Weights of a small audio captioner.
Model: encoder arch pvt, encoder depths [2, 5, 2], decoder width 256, decoder norm rmsnorm.
Rows from block 2 of the text decoder of a small audio captioner, named by matrix and row number. Rows with one number belong to one neuron. Each number is 50 + 10 x the weight over its row's rms, rounded and kept within 0 to 99. All counts start at 0. After the name is the row's rms in percent of the matrix's.
Before each neuron's rows are labels from the 100 texts, of 14976, where the neuron reaches its highest value: "fires on" is the input token at the peak. Only what is clearly more common there than usual is listed. The data: synthesized solo parts of chorales (CocoChorales).
# fc1: MLP up (decoder.blocks.2.mlp.fc1.weight, 512x256), inputs 128-255
# fc2: MLP down (decoder.blocks.2.mlp.fc2.weight, 256x512, transposed), outputs 128-255

fires on: "4"; "3"
fc1.11 078:64 43 74 37 52 44 56 27 30 59 55 49 52 50 60 55 31 45 42 47 69 59 49 52 39 52 65 54 55 50 50 30 63 46 44 32 56 32 42 52 52 71 56 62 57 51 56 40 64 20 56 52 51 46 49 42 37 48 50 39 58 38 44 67 66 40 46 53 59 42 36 43 56 56 44 63 62 43 45 42 65 47 61 43 49 54 53 59 42 40 65 60 47 37 36 24 39 52 61 46 60 57 49 47 48 41 56 51 55 65 52 44 52 45 34 57 61 58 38 47 53 41 62 58 41 45 45 50
fc2.11 071:47 67 58 44 34 42 52 52 62 37 44 48 53 40 40 30 51 35 65 53 53 58 45 39 46 45 53 47 54 47 34 40 69 47 48 65 42 57 46 59 37 40 51 53 51 50 58 48 40 54 58 55 36 63 32 52 49 53 34 47 29 39 57 50 42 54 57 51 48 32 48 47 26 41 34 41 45 30 47 42 41 56 48 34 46 58 68 53 36 57 49 51 50 51 45 55 63 53 43 58 51 59 62 64 47 62 35 63 45 60 56 54 58 41 54 65 61 42 63 59 50 47 54 36 53 45 53 39

fires on: "5"; "4"; "f3"; "e3"
fc1.430 077:45 57 53 50 27 55 78 39 62 61 57 52 51 51 52 57 59 71 54 60 65 60 40 41 54 49 54 53 57 37 52 62 54 57 27 59 50 43 37 50 34 65 54 52 63 40 72 56 46 34 37 53 37 58 55 52 46 22 65 43 45 63 41 41 65 61 58 50 66 40 66 56 64 64 55 52 57 40 64 55 62 55 57 42 50 44 60 47 28 52 58 46 57 38 57 49 51 51 29 53 37 68 45 59 47 48 59 54 41 55 61 67 53 59 59 58 43 39 52 55 59 53 55 36 55 35 50 67
fc2.430 063:47 39 37 64 68 50 48 48 59 42 48 34 40 53 57 58 58 55 47 52 45 44 48 56 60 40 42 45 47 44 38 47 47 33 35 54 34 57 65 64 51 64 62 38 36 50 39 36 53 48 40 36 45 27 50 45 39 48 48 39 52 64 49 49 44 45 47 43 45 47 57 49 53 52 52 42 52 55 28 80 43 50 58 53 58 58 64 55 41 43 64 45 53 53 55 63 64 61 29 48 48 50 42 41 30 44 52 51 53 51 57 61 58 61 48 48 54 45 48 61 54 51 45 50 46 43 61 35

fires on: "<end>"; "3"; "e4"
fc1.340 056:33 51 62 65 62 51 68 57 64 55 55 56 61 54 31 40 64 63 40 38 54 55 56 53 28 50 51 47 41 52 62 39 59 60 53 52 53 51 28 63 49 63 49 49 47 48 75 48 52 43 58 37 52 49 54 49 47 40 48 23 47 59 51 40 44 51 47 48 46 43 37 64 35 50 61 44 64 39 60 54 66 46 47 60 71 37 65 49 51 47 56 54 43 50 49 39 65 54 60 58 43 47 47 26 43 57 64 41 49 50 42 56 57 49 51 38 44 47 44 54 55 35 37 39 43 60 35 47
fc2.340 051:48 55 42 44 74 38 41 33 70 50 54 53 34 62 27 49 51 27 59 62 42 36 43 56 56 52 41 55 57 42 59 43 37 54 53 48 48 49 68 45 55 62 52 64 35 48 49 39 57 42 61 59 45 59 55 44 39 68 59 44 62 65 45 60 49 44 50 56 37 53 51 57 33 63 50 42 62 46 45 35 46 34 68 55 47 54 55 47 44 42 28 41 59 64 72 52 50 50 50 44 42 61 63 59 41 52 73 47 51 50 45 60 44 50 65 41 38 44 64 61 41 55 20 64 63 39 63 49

fires on: "c5"; "5"; "4"
fc1.46 116:54 48 48 53 29 66 63 38 33 44 51 38 49 47 57 55 53 56 71 56 63 50 60 65 51 68 43 56 36 54 43 45 62 50 52 63 56 48 62 46 47 53 55 48 35 57 34 50 60 44 47 54 39 50 68 42 54 19 62 28 45 49 35 38 60 68 53 47 65 23 55 40 77 68 74 60 42 32 47 57 59 46 62 55 50 48 40 40 39 44 45 42 43 40 64 56 42 28 42 50 42 48 51 41 41 48 66 58 42 44 49 55 55 66 45 41 47 48 27 39 44 55 42 60 34 51 68 60
fc2.46 118:73 41 44 74 53 56 43 49 75 39 32 47 46 51 53 71 35 70 51 36 44 42 44 48 50 39 54 49 57 44 57 25 30 38 60 62 65 41 62 54 43 50 60 37 52 51 53 49 55 40 56 61 45 24 57 66 49 53 41 47 52 61 51 45 57 50 49 55 51 63 50 48 53 44 36 55 42 60 44 73 61 55 71 42 48 56 54 40 63 40 56 55 64 56 57 60 76 61 53 39 40 51 43 37 48 37 55 46 46 55 56 46 51 52 40 66 55 52 36 52 67 77 35 37 52 56 33 49

fires on: "#"
fc1.148 104:28 63 62 53 44 57 63 37 32 53 48 39 51 37 58 41 47 41 56 43 45 56 50 51 39 37 39 50 56 44 46 39 57 50 27 44 49 52 33 48 58 37 44 50 62 48 55 47 43 46 47 35 44 58 68 34 37 34 43 31 49 52 56 45 51 60 33 54 61 48 76 44 48 39 70 45 52 29 61 52 55 41 58 60 42 46 57 46 48 40 39 44 34 59 64 39 54 54 61 69 51 35 49 39 43 47 39 63 76 50 53 50 66 70 52 49 46 46 57 56 50 36 52 48 51 25 61 70
fc2.148 109:34 37 50 31 65 46 35 48 47 43 31 20 67 57 26 55 53 38 70 51 50 37 47 48 34 41 40 42 52 49 49 56 46 50 47 62 54 53 38 59 52 33 50 64 46 32 48 58 55 64 41 47 70 41 52 50 68 57 54 57 47 52 52 48 43 49 48 55 35 57 44 33 41 32 50 50 41 43 35 42 54 51 57 49 39 60 52 48 50 46 36 49 48 50 56 47 37 50 42 54 50 41 49 49 57 41 68 41 50 52 46 57 72 63 50 45 58 55 59 48 64 46 59 53 43 54 55 64

fires on: "4"
fc1.467 083:41 55 36 39 36 46 57 32 46 64 44 46 61 56 70 50 52 53 46 65 48 77 46 45 51 65 51 71 58 54 62 48 62 51 55 55 52 55 68 45 52 42 49 55 58 63 46 59 57 45 45 51 43 43 84 55 53 21 45 30 44 46 56 51 43 71 55 46 59 45 59 58 55 61 58 48 63 37 55 49 66 71 50 54 51 47 44 58 39 32 64 44 47 44 55 40 52 60 58 60 62 69 53 46 57 38 35 50 49 43 58 38 44 45 41 46 61 47 35 53 73 47 33 51 40 51 59 70
fc2.467 073:42 47 44 45 53 32 27 52 45 34 53 60 49 58 53 62 59 68 75 64 55 40 46 68 51 56 45 47 72 42 33 67 42 28 46 40 64 53 42 56 50 38 62 48 43 51 34 50 29 56 50 45 47 36 59 60 55 42 50 59 34 57 57 64 40 44 49 47 44 71 38 33 39 55 59 38 47 76 48 51 46 55 53 63 49 55 33 43 33 66 52 37 37 58 43 57 59 52 57 58 47 46 54 50 55 49 46 47 70 49 53 51 61 48 65 41 46 45 44 44 44 67 55 58 53 44 59 58

fires on: "5"; "4"; "a5"
fc1.100 066:76 52 51 38 38 45 66 48 52 42 54 49 60 35 39 38 50 57 60 48 64 47 61 54 64 46 58 41 36 44 73 42 41 60 32 52 58 53 37 53 46 60 57 33 66 50 70 27 52 49 42 56 43 49 61 41 53 42 38 48 50 45 52 33 49 39 44 56 65 39 48 58 61 78 56 41 54 61 55 49 78 51 44 39 48 39 52 56 46 60 65 59 56 31 49 61 57 41 40 47 57 70 48 38 44 53 48 51 55 54 54 59 43 48 35 60 58 55 46 55 51 44 71 49 58 56 60 63
fc2.100 054:43 38 54 46 64 46 51 40 41 36 59 41 63 40 69 59 45 63 44 46 39 50 54 56 52 51 49 39 43 37 50 70 48 42 44 44 45 55 39 61 58 63 55 37 55 50 50 37 32 57 51 40 39 58 46 60 21 61 50 48 58 57 68 71 44 47 59 44 59 60 56 47 38 54 61 57 37 52 36 70 49 62 35 42 42 47 41 53 40 53 58 46 47 60 43 53 42 56 48 55 36 50 56 37 41 60 50 32 46 55 58 71 60 56 52 32 36 44 33 58 52 40 37 48 48 50 70 54

fires on: "<end>"; "b4"
fc1.433 150:65 84 59 52 37 52 52 38 51 46 51 37 61 59 51 47 53 50 52 45 59 64 58 63 46 51 42 46 56 34 55 43 60 49 33 62 54 41 47 52 45 59 43 59 57 35 65 42 40 28 61 42 35 59 61 48 52 43 53 47 40 62 40 40 71 63 51 53 55 45 70 47 57 46 58 35 50 52 52 49 48 48 46 53 39 31 50 51 45 56 54 46 54 53 68 39 49 59 26 47 51 49 44 36 46 51 55 51 52 56 55 65 54 61 58 54 54 56 56 59 47 48 44 43 52 45 57 59
fc2.433 161:55 33 58 59 48 53 41 51 39 54 47 36 50 53 54 48 50 45 29 48 47 40 52 39 48 62 51 61 60 52 45 68 68 51 44 48 56 49 51 60 57 56 42 62 36 46 52 64 54 61 51 47 43 50 26 46 54 51 49 42 32 55 38 58 43 47 48 52 49 38 38 44 39 56 41 43 56 35 62 44 24 41 65 52 53 50 62 65 71 52 32 32 45 68 41 58 40 56 44 72 60 43 48 46 58 47 66 31 49 47 48 57 61 41 56 44 38 60 56 59 41 41 43 56 49 50 61 34

fires on: "#"
fc1.439 094:71 57 49 35 38 56 62 43 49 49 46 54 65 62 55 67 42 64 35 46 63 39 50 43 45 36 54 31 42 40 51 51 43 51 42 34 50 44 64 74 49 47 48 61 47 50 61 52 42 44 52 37 51 41 56 51 44 39 59 43 35 48 32 53 62 44 47 58 51 55 49 41 50 49 58 47 49 50 68 53 52 39 37 35 52 36 68 40 56 50 53 48 39 44 49 54 54 61 53 66 43 61 26 40 56 37 58 24 49 34 51 56 49 48 54 51 42 33 53 61 34 46 75 28 47 49 49 73
fc2.439 082:55 58 51 38 60 49 55 40 43 45 31 34 57 54 41 53 41 55 72 51 52 57 55 41 43 47 38 37 85 50 58 74 51 47 40 62 29 55 59 62 43 47 55 59 57 57 55 45 60 58 33 50 59 70 64 42 51 47 41 54 58 60 76 45 59 52 43 49 60 34 56 49 61 35 50 54 36 31 43 56 44 46 42 49 40 68 50 49 70 41 58 57 50 40 50 29 50 48 61 52 49 42 52 51 44 56 59 48 56 58 48 54 73 68 42 49 52 63 47 36 42 53 54 37 53 40 39 44

fires on: "c5"; "c4"
fc1.221 103:55 50 37 58 40 66 56 40 49 65 41 58 55 72 49 62 51 66 48 56 46 60 55 37 37 58 30 60 47 48 52 34 47 61 44 44 51 43 48 43 50 52 64 55 52 53 64 64 52 25 63 40 31 49 66 41 50 31 39 25 70 43 35 53 49 47 59 49 35 37 56 48 65 49 70 40 55 52 59 63 53 38 59 43 45 40 52 55 46 52 72 47 50 36 42 49 49 66 34 54 50 63 62 33 51 42 48 47 52 29 56 37 42 64 37 47 31 34 28 40 49 40 32 61 54 59 44 57
fc2.221 100:60 28 48 59 64 37 54 56 49 53 47 53 44 66 66 62 58 59 46 38 55 47 56 38 59 53 51 46 53 57 45 37 62 43 48 62 56 37 53 52 44 61 42 57 38 50 31 46 60 39 48 39 44 42 38 57 53 60 46 63 35 57 53 59 58 42 53 64 40 47 41 46 41 43 48 44 40 58 47 38 44 39 68 67 46 44 50 53 54 66 50 62 62 40 61 49 56 27 46 42 53 46 40 61 45 50 28 54 31 38 56 53 57 46 59 59 51 51 34 57 51 61 35 45 65 45 45 51

fires on: "5"; "c5"; "horn"
fc1.297 098:58 52 39 46 49 61 36 45 38 62 43 43 40 56 45 52 46 53 56 38 44 51 52 37 36 59 37 66 34 54 58 34 37 61 43 48 49 48 55 54 54 50 68 41 36 38 36 47 63 50 61 48 47 44 56 38 43 19 42 47 68 52 47 40 43 68 60 49 54 39 43 48 56 55 65 38 63 58 61 63 63 48 66 36 50 46 65 53 65 46 62 41 53 48 52 49 38 58 47 48 53 63 50 54 40 44 51 52 39 38 47 60 52 61 39 44 50 42 42 53 39 46 36 51 33 46 38 45
fc2.297 098:65 33 43 52 60 38 34 47 62 54 50 50 52 55 64 68 42 54 51 48 40 55 58 53 70 42 60 62 48 60 46 43 52 37 50 44 54 28 64 48 37 54 49 47 48 63 39 50 69 34 49 53 38 29 49 52 51 57 43 51 41 51 56 52 45 41 65 51 41 69 35 64 69 47 40 49 41 67 36 47 52 40 59 47 33 60 61 61 56 49 66 65 65 36 44 33 57 45 43 42 46 47 43 57 40 53 33 37 45 48 41 59 43 45 46 50 55 51 39 49 72 56 39 52 62 49 43 47

fires on: "<end>"; "5"; "4"
fc1.306 064:66 60 57 48 54 67 55 43 39 65 55 70 59 52 60 61 44 60 40 53 61 43 56 52 43 50 54 47 51 56 52 50 47 60 37 52 41 54 59 51 69 66 63 68 34 57 65 35 54 51 32 42 38 57 43 30 44 60 44 39 72 54 50 48 62 42 35 72 55 50 46 39 67 56 59 61 38 33 52 56 68 23 61 63 45 46 27 38 58 59 57 56 42 50 38 53 49 51 42 40 58 45 43 35 69 41 39 54 27 54 55 66 42 50 45 46 42 52 34 60 25 48 45 60 45 53 38 40
fc2.306 060:53 57 41 54 66 54 63 43 52 52 56 69 28 47 26 46 28 60 34 47 39 51 49 45 63 55 34 64 35 68 37 49 55 44 31 70 61 57 48 68 47 56 46 65 60 63 33 40 52 39 43 43 54 60 48 53 62 53 34 44 47 58 35 67 54 54 56 53 47 31 51 54 49 39 61 55 35 58 61 32 43 51 43 40 47 36 43 39 37 45 66 50 38 39 60 44 57 52 49 64 62 54 47 53 35 43 41 58 68 55 51 38 59 49 62 60 49 51 57 57 60 35 60 41 46 35 35 45

fires on: "#"
fc1.165 068:63 57 41 55 42 53 39 51 47 45 55 46 58 35 47 54 47 48 38 53 50 56 50 59 39 56 51 28 48 46 67 34 49 51 31 24 45 47 58 61 29 56 38 55 55 65 60 48 34 40 36 52 47 36 49 37 30 37 43 33 43 42 36 49 46 43 52 52 47 34 59 35 55 48 47 45 54 28 43 50 52 54 52 56 58 53 40 48 56 53 60 43 52 54 43 62 50 56 45 74 42 48 38 54 59 50 43 55 37 52 59 59 49 53 46 38 46 50 53 73 47 52 71 55 37 33 63 31
fc2.165 065:60 51 53 56 63 65 61 51 51 53 46 63 43 46 31 52 49 37 59 50 67 49 52 37 53 52 42 43 39 43 40 60 28 63 51 41 63 43 40 50 39 43 64 52 63 53 23 47 47 66 51 53 50 45 47 48 48 61 68 48 51 61 43 44 60 50 62 61 65 48 60 40 49 38 39 67 57 48 34 41 55 60 63 34 69 51 46 60 56 50 52 41 43 38 34 48 42 39 39 40 43 45 47 65 36 44 60 69 45 40 40 49 54 51 37 56 64 56 54 56 29 55 43 48 44 53 40 43

fires on: "5"; "4"
fc1.498 087:74 70 51 46 36 61 49 40 53 58 39 56 52 58 43 53 37 61 31 57 60 63 54 55 52 34 49 59 46 64 64 35 45 51 43 39 61 44 52 54 47 44 69 44 44 58 41 38 45 31 45 44 47 49 59 61 49 28 52 51 56 54 46 44 57 45 52 57 57 56 41 36 62 39 61 62 47 45 42 48 58 42 40 48 56 28 53 53 62 44 51 56 42 33 53 65 39 51 58 56 58 45 50 40 56 25 47 62 30 49 56 47 47 56 46 49 38 34 48 47 29 39 58 54 52 40 58 67
fc2.498 091:40 48 64 69 57 56 38 52 41 47 46 56 58 54 46 45 52 55 48 46 48 43 47 55 42 39 40 47 65 58 47 58 45 36 50 45 51 49 59 56 59 45 31 61 50 72 60 61 47 51 59 50 69 62 51 64 56 44 61 56 58 47 56 46 40 40 47 43 66 57 31 45 27 59 63 54 25 37 56 49 34 53 46 42 38 61 38 51 67 43 53 35 49 41 61 44 48 42 54 70 36 34 43 53 51 59 54 62 61 72 47 46 45 69 48 44 56 46 63 57 43 33 69 55 67 38 49 51

fires on: "#"
fc1.258 067:42 48 54 50 37 63 45 42 41 61 38 45 52 51 59 36 56 46 46 39 44 53 55 62 39 39 50 29 41 54 48 29 47 42 51 36 51 53 66 36 51 39 55 41 61 65 60 56 29 48 55 56 38 36 45 54 63 29 48 45 67 52 57 53 54 65 37 55 56 59 42 49 58 44 45 42 53 52 61 44 57 56 34 47 40 53 64 46 63 51 54 62 54 48 39 60 55 34 43 46 41 57 48 52 54 42 59 44 33 54 55 50 50 66 63 34 41 30 47 42 43 37 56 47 54 55 58 68
fc2.258 058:64 51 61 56 63 37 67 47 77 31 53 34 53 61 52 53 42 41 56 46 44 53 43 64 58 59 52 46 53 47 49 29 52 39 54 50 48 46 61 44 63 53 54 56 52 69 49 37 53 45 47 51 63 64 45 54 42 66 60 64 36 50 57 60 42 54 45 63 45 51 50 47 56 54 47 50 59 41 56 53 43 45 74 44 53 44 39 46 48 48 29 49 65 35 52 51 48 44 43 30 30 66 52 44 41 42 51 56 58 48 50 64 66 41 39 49 61 54 55 61 30 68 55 45 41 40 58 57

fires on: "<end>"; "4"
fc1.266 059:72 43 55 49 40 48 42 41 27 43 56 47 51 54 45 60 34 53 51 47 48 44 43 46 59 39 51 48 58 47 51 42 65 58 38 49 43 32 36 54 51 65 44 67 61 53 83 62 33 39 49 61 38 72 40 55 59 59 44 45 60 52 45 52 46 50 42 50 56 33 64 46 58 42 53 47 69 35 68 46 70 62 57 36 62 51 41 40 34 43 62 41 42 34 51 62 55 62 41 62 54 51 51 29 70 63 61 58 51 55 52 62 71 45 45 44 67 40 36 47 51 47 37 69 38 47 47 47
fc2.266 050:58 59 61 56 51 52 52 63 73 36 69 41 37 42 48 39 35 35 54 54 37 45 57 66 67 48 46 36 41 53 43 56 54 43 56 71 56 47 38 65 32 50 36 40 55 54 58 58 44 64 58 53 49 52 41 58 50 55 63 41 61 50 55 49 75 48 41 59 65 36 52 46 35 60 55 48 42 53 34 53 32 51 34 61 33 54 58 39 54 34 45 48 59 69 54 42 37 61 66 49 47 49 64 38 45 56 49 59 61 53 51 51 45 36 52 64 36 51 51 53 48 53 29 46 47 50 68 37

fires on: "#"
fc1.427 096:59 49 57 56 41 55 61 62 46 41 41 53 66 55 50 41 58 55 51 48 69 48 45 51 59 53 45 49 43 36 53 38 71 54 39 22 52 36 43 57 32 78 50 51 45 34 52 57 55 56 68 42 43 40 51 52 41 25 48 46 46 58 44 41 60 44 47 44 47 37 56 63 55 57 73 52 62 46 62 61 61 45 36 61 47 44 43 41 46 48 57 68 49 37 53 54 41 47 34 62 49 68 48 48 74 63 57 44 37 49 57 51 51 58 43 27 50 38 51 44 32 50 59 42 40 64 50 50
fc2.427 093:45 56 47 53 67 65 44 49 49 44 37 56 54 54 50 36 58 40 72 36 47 46 51 43 55 49 37 42 47 48 42 71 53 47 43 35 50 44 55 31 43 61 55 61 51 32 30 55 51 69 44 52 52 53 52 38 47 45 39 57 42 59 60 33 49 47 46 38 57 34 45 48 58 55 46 63 51 43 47 52 28 64 55 61 49 52 69 57 71 49 55 47 48 36 46 37 42 57 57 63 48 32 51 69 26 45 55 58 60 56 40 62 32 49 63 36 50 52 62 44 37 48 70 39 37 49 30 31

fires on: "5"; "4"
fc1.183 121:79 69 60 52 40 58 54 40 52 62 47 37 33 49 41 40 50 52 33 38 52 61 51 69 53 40 52 61 29 47 58 34 53 46 60 49 51 31 39 62 51 52 47 48 67 36 45 32 55 17 57 40 52 41 56 57 35 39 58 51 57 48 35 44 72 49 40 51 52 53 49 49 55 45 62 42 52 43 44 57 59 47 49 36 62 36 59 48 52 54 65 51 43 41 49 44 64 50 40 53 66 46 51 44 55 41 24 55 45 65 50 64 52 43 45 47 43 47 54 53 47 63 82 33 34 45 39 54
fc2.183 118:53 34 53 53 59 44 31 62 49 60 48 61 57 58 59 48 51 45 32 55 46 61 46 43 38 49 49 43 58 60 36 64 64 56 46 40 59 53 47 46 69 50 39 63 41 70 44 62 47 70 56 42 78 58 39 50 44 54 49 39 55 37 41 53 40 29 43 55 64 32 33 49 34 62 40 49 44 42 68 48 35 43 48 51 61 50 44 74 61 50 46 29 50 51 44 50 41 47 48 60 47 47 57 71 46 46 47 60 53 50 60 53 49 43 45 37 47 48 62 66 34 50 40 59 60 49 71 43

fires on: "4"; "<end>"; "d5"
fc1.363 141:55 42 48 46 46 57 42 43 59 60 48 41 27 29 46 49 59 61 47 62 47 60 35 52 56 49 40 40 45 55 55 57 52 54 56 43 40 60 56 65 41 51 60 45 42 54 37 51 57 65 36 44 58 41 51 62 47 36 37 42 43 42 35 46 47 60 30 41 37 54 35 51 42 65 78 51 49 37 40 68 42 57 36 48 43 41 52 53 55 46 75 47 37 48 52 50 44 45 46 53 52 62 47 48 57 53 35 53 63 55 50 50 46 53 43 50 42 47 31 64 55 51 56 27 56 50 39 43
fc2.363 163:57 42 57 33 41 34 37 58 30 51 54 44 38 53 57 46 50 43 39 50 57 48 48 37 38 61 42 56 59 51 50 39 63 61 55 51 60 35 41 49 52 54 49 48 49 60 50 57 43 36 65 40 38 71 46 30 56 58 55 52 60 42 46 59 41 47 59 58 48 33 48 38 52 43 41 44 36 57 58 39 27 45 65 51 48 52 35 60 56 51 38 43 45 49 43 51 49 39 59 65 55 35 60 50 39 48 49 56 33 30 52 56 60 51 60 49 46 62 47 49 46 47 48 77 39 55 69 37

fires on: "4"
fc1.5 091:57 60 41 51 39 54 67 58 55 48 55 53 61 44 51 65 55 62 29 44 54 71 43 55 49 35 45 50 40 51 53 34 53 56 64 34 64 42 72 35 53 63 48 53 41 50 54 65 40 39 64 35 35 62 49 53 43 45 44 55 49 30 29 46 59 43 38 62 52 49 45 62 58 52 67 42 59 52 52 55 57 50 52 44 48 42 32 52 47 51 62 49 36 48 47 46 54 41 39 58 58 48 42 40 59 36 35 59 67 40 55 51 41 43 42 54 29 40 35 47 27 45 52 50 49 38 47 66
fc2.5 078:49 51 47 42 54 45 63 44 45 45 48 56 51 66 69 38 48 52 50 48 59 55 59 50 41 51 52 42 57 46 41 40 56 45 51 48 65 57 46 46 47 45 48 46 42 54 39 50 48 26 49 54 64 53 59 55 45 42 27 45 73 45 49 53 59 42 38 58 50 43 40 64 42 36 43 39 30 40 64 47 51 62 50 43 51 41 59 45 51 59 69 45 55 41 60 51 46 38 48 41 50 41 59 52 57 44 25 69 54 37 65 59 55 47 38 58 55 42 49 62 20 37 52 58 51 44 44 56

fires on: "c5"; "c4"
fc1.14 095:52 58 42 48 46 58 63 33 38 72 36 54 51 52 49 64 42 44 45 53 57 49 40 46 44 57 28 54 25 44 55 30 54 50 42 48 48 36 59 53 52 50 54 40 41 63 61 52 49 32 61 46 17 38 69 46 60 29 61 54 59 50 44 32 49 64 58 44 46 45 64 42 67 50 82 50 58 57 48 61 65 31 47 24 45 33 62 47 57 48 61 58 50 49 59 48 61 36 36 44 52 55 50 32 53 48 47 49 39 48 39 50 37 53 45 46 48 34 30 51 55 25 41 50 30 48 51 60
fc2.14 092:53 40 37 53 52 47 40 46 49 51 64 42 33 64 54 60 50 42 51 23 27 44 57 53 66 49 46 48 46 56 47 53 45 44 59 62 50 55 48 55 50 50 53 60 55 58 31 54 59 53 47 50 44 42 45 50 47 41 21 58 35 52 45 52 49 47 53 61 41 57 37 46 55 43 48 41 38 66 57 54 60 48 85 61 56 54 57 56 47 65 61 69 72 64 41 38 66 48 52 42 48 36 48 69 38 32 55 54 59 36 50 63 39 53 44 63 41 54 42 51 50 50 42 56 59 44 35 33

fires on: "4"; "3"; "c5"
fc1.201 084:67 50 51 50 45 69 54 42 29 41 45 36 53 61 51 47 38 61 67 52 60 48 51 50 54 57 51 63 36 38 67 59 74 60 45 48 56 25 40 60 50 40 57 64 40 46 57 53 59 46 53 55 40 30 52 40 46 49 55 55 45 52 49 50 49 50 66 48 62 32 54 50 64 65 65 44 61 50 50 64 66 47 45 41 30 48 55 51 56 61 51 58 57 50 46 54 42 28 36 42 60 54 57 46 68 50 51 52 36 62 62 57 41 60 39 44 56 42 43 56 57 45 51 54 31 63 42 32
fc2.201 070:51 36 48 41 51 40 56 52 59 43 56 49 52 33 63 65 48 55 53 44 59 50 46 51 51 42 61 63 34 49 57 43 37 42 58 47 47 56 43 34 34 57 62 43 65 55 61 40 63 43 39 58 39 56 37 54 12 40 42 51 70 42 48 44 61 67 37 50 62 45 58 44 52 43 55 55 47 31 47 52 44 48 40 48 65 68 63 37 74 40 46 73 58 57 53 61 27 56 68 49 39 52 57 60 24 64 45 59 46 48 57 41 31 53 70 54 53 60 47 44 59 53 43 59 75 65 46 50

fires on: "c5"; "c4"
fc1.277 115:74 60 55 53 51 52 53 38 40 50 41 51 44 48 49 47 53 64 53 50 48 52 59 45 35 51 41 67 47 49 67 46 43 61 44 54 52 38 64 49 39 52 67 58 44 43 50 56 40 38 61 52 23 55 78 43 51 43 57 48 59 44 30 54 55 60 62 33 43 54 54 45 55 54 71 37 63 47 59 67 61 44 53 37 53 50 67 48 46 53 64 36 37 43 52 62 33 56 47 64 41 63 61 37 53 38 52 57 41 24 56 36 30 65 46 47 47 49 41 54 44 48 33 51 40 61 38 49
fc2.277 134:66 48 47 52 55 49 50 46 49 52 42 37 40 61 60 64 55 45 47 39 52 41 56 48 66 50 55 32 43 56 45 42 54 46 50 59 56 36 46 65 39 54 59 58 54 55 26 43 62 42 55 47 37 48 39 57 45 43 34 55 51 66 61 48 55 50 58 46 37 47 44 53 57 37 47 47 40 59 49 52 53 39 61 64 33 37 53 58 60 82 54 71 62 54 44 40 57 32 36 41 43 37 50 59 42 53 44 40 38 27 59 62 55 48 55 58 44 56 41 53 49 61 45 53 65 45 35 30

fires on: "#"
fc1.436 094:51 56 75 59 32 40 63 43 56 62 54 38 60 52 42 47 40 55 44 40 42 54 51 57 37 52 60 42 17 40 51 41 47 31 48 37 50 40 59 49 45 45 36 59 59 54 47 46 49 28 58 41 53 45 55 48 52 32 60 38 56 35 32 43 66 55 49 58 63 37 58 45 50 62 62 29 64 38 40 65 51 35 57 41 42 47 61 53 40 60 52 41 58 43 44 52 36 48 37 62 40 81 42 39 63 52 55 50 39 44 51 63 65 50 49 48 45 37 53 52 47 43 58 52 42 50 57 58
fc2.436 095:51 47 51 64 65 46 71 52 60 41 53 48 39 64 55 38 31 56 58 58 62 50 53 52 51 32 38 50 52 45 43 33 36 49 51 41 48 48 49 27 40 60 53 42 36 60 50 53 42 48 58 66 71 61 39 67 52 47 59 51 49 43 59 31 61 32 50 57 55 26 54 68 47 64 37 60 62 45 57 44 53 74 48 46 57 41 59 42 49 34 41 63 53 26 47 58 39 45 55 39 46 62 64 35 60 49 48 64 29 38 50 50 55 57 40 47 47 45 52 61 26 62 53 59 48 55 47 42

fires on: "5"; "4"
fc1.121 120:58 47 54 50 32 72 59 41 36 45 42 52 37 48 63 40 55 54 60 38 46 49 52 40 43 56 33 59 40 48 40 39 67 56 56 50 42 52 53 59 48 43 70 40 47 42 38 56 62 53 42 57 40 51 61 46 47 17 60 45 60 48 48 46 49 67 75 47 48 35 51 44 55 56 63 61 40 46 40 60 62 53 59 46 51 44 49 46 60 51 45 45 47 55 45 50 53 42 59 45 49 54 52 54 52 45 49 49 29 39 43 54 40 52 56 48 49 46 41 48 43 62 38 75 41 49 59 47
fc2.121 119:49 56 51 60 52 45 54 48 70 42 35 62 37 55 48 58 61 56 60 44 61 50 52 55 51 49 56 53 57 45 43 47 52 41 50 53 62 30 51 53 41 53 47 49 43 60 47 37 61 54 48 62 52 43 38 64 45 56 40 63 60 54 50 51 53 39 38 56 40 60 37 48 61 37 51 38 38 55 44 58 58 56 59 41 37 55 68 57 70 45 50 58 69 64 47 50 62 57 61 26 31 41 62 51 41 52 54 53 47 48 62 52 27 40 52 56 45 53 44 42 53 59 38 45 68 66 25 49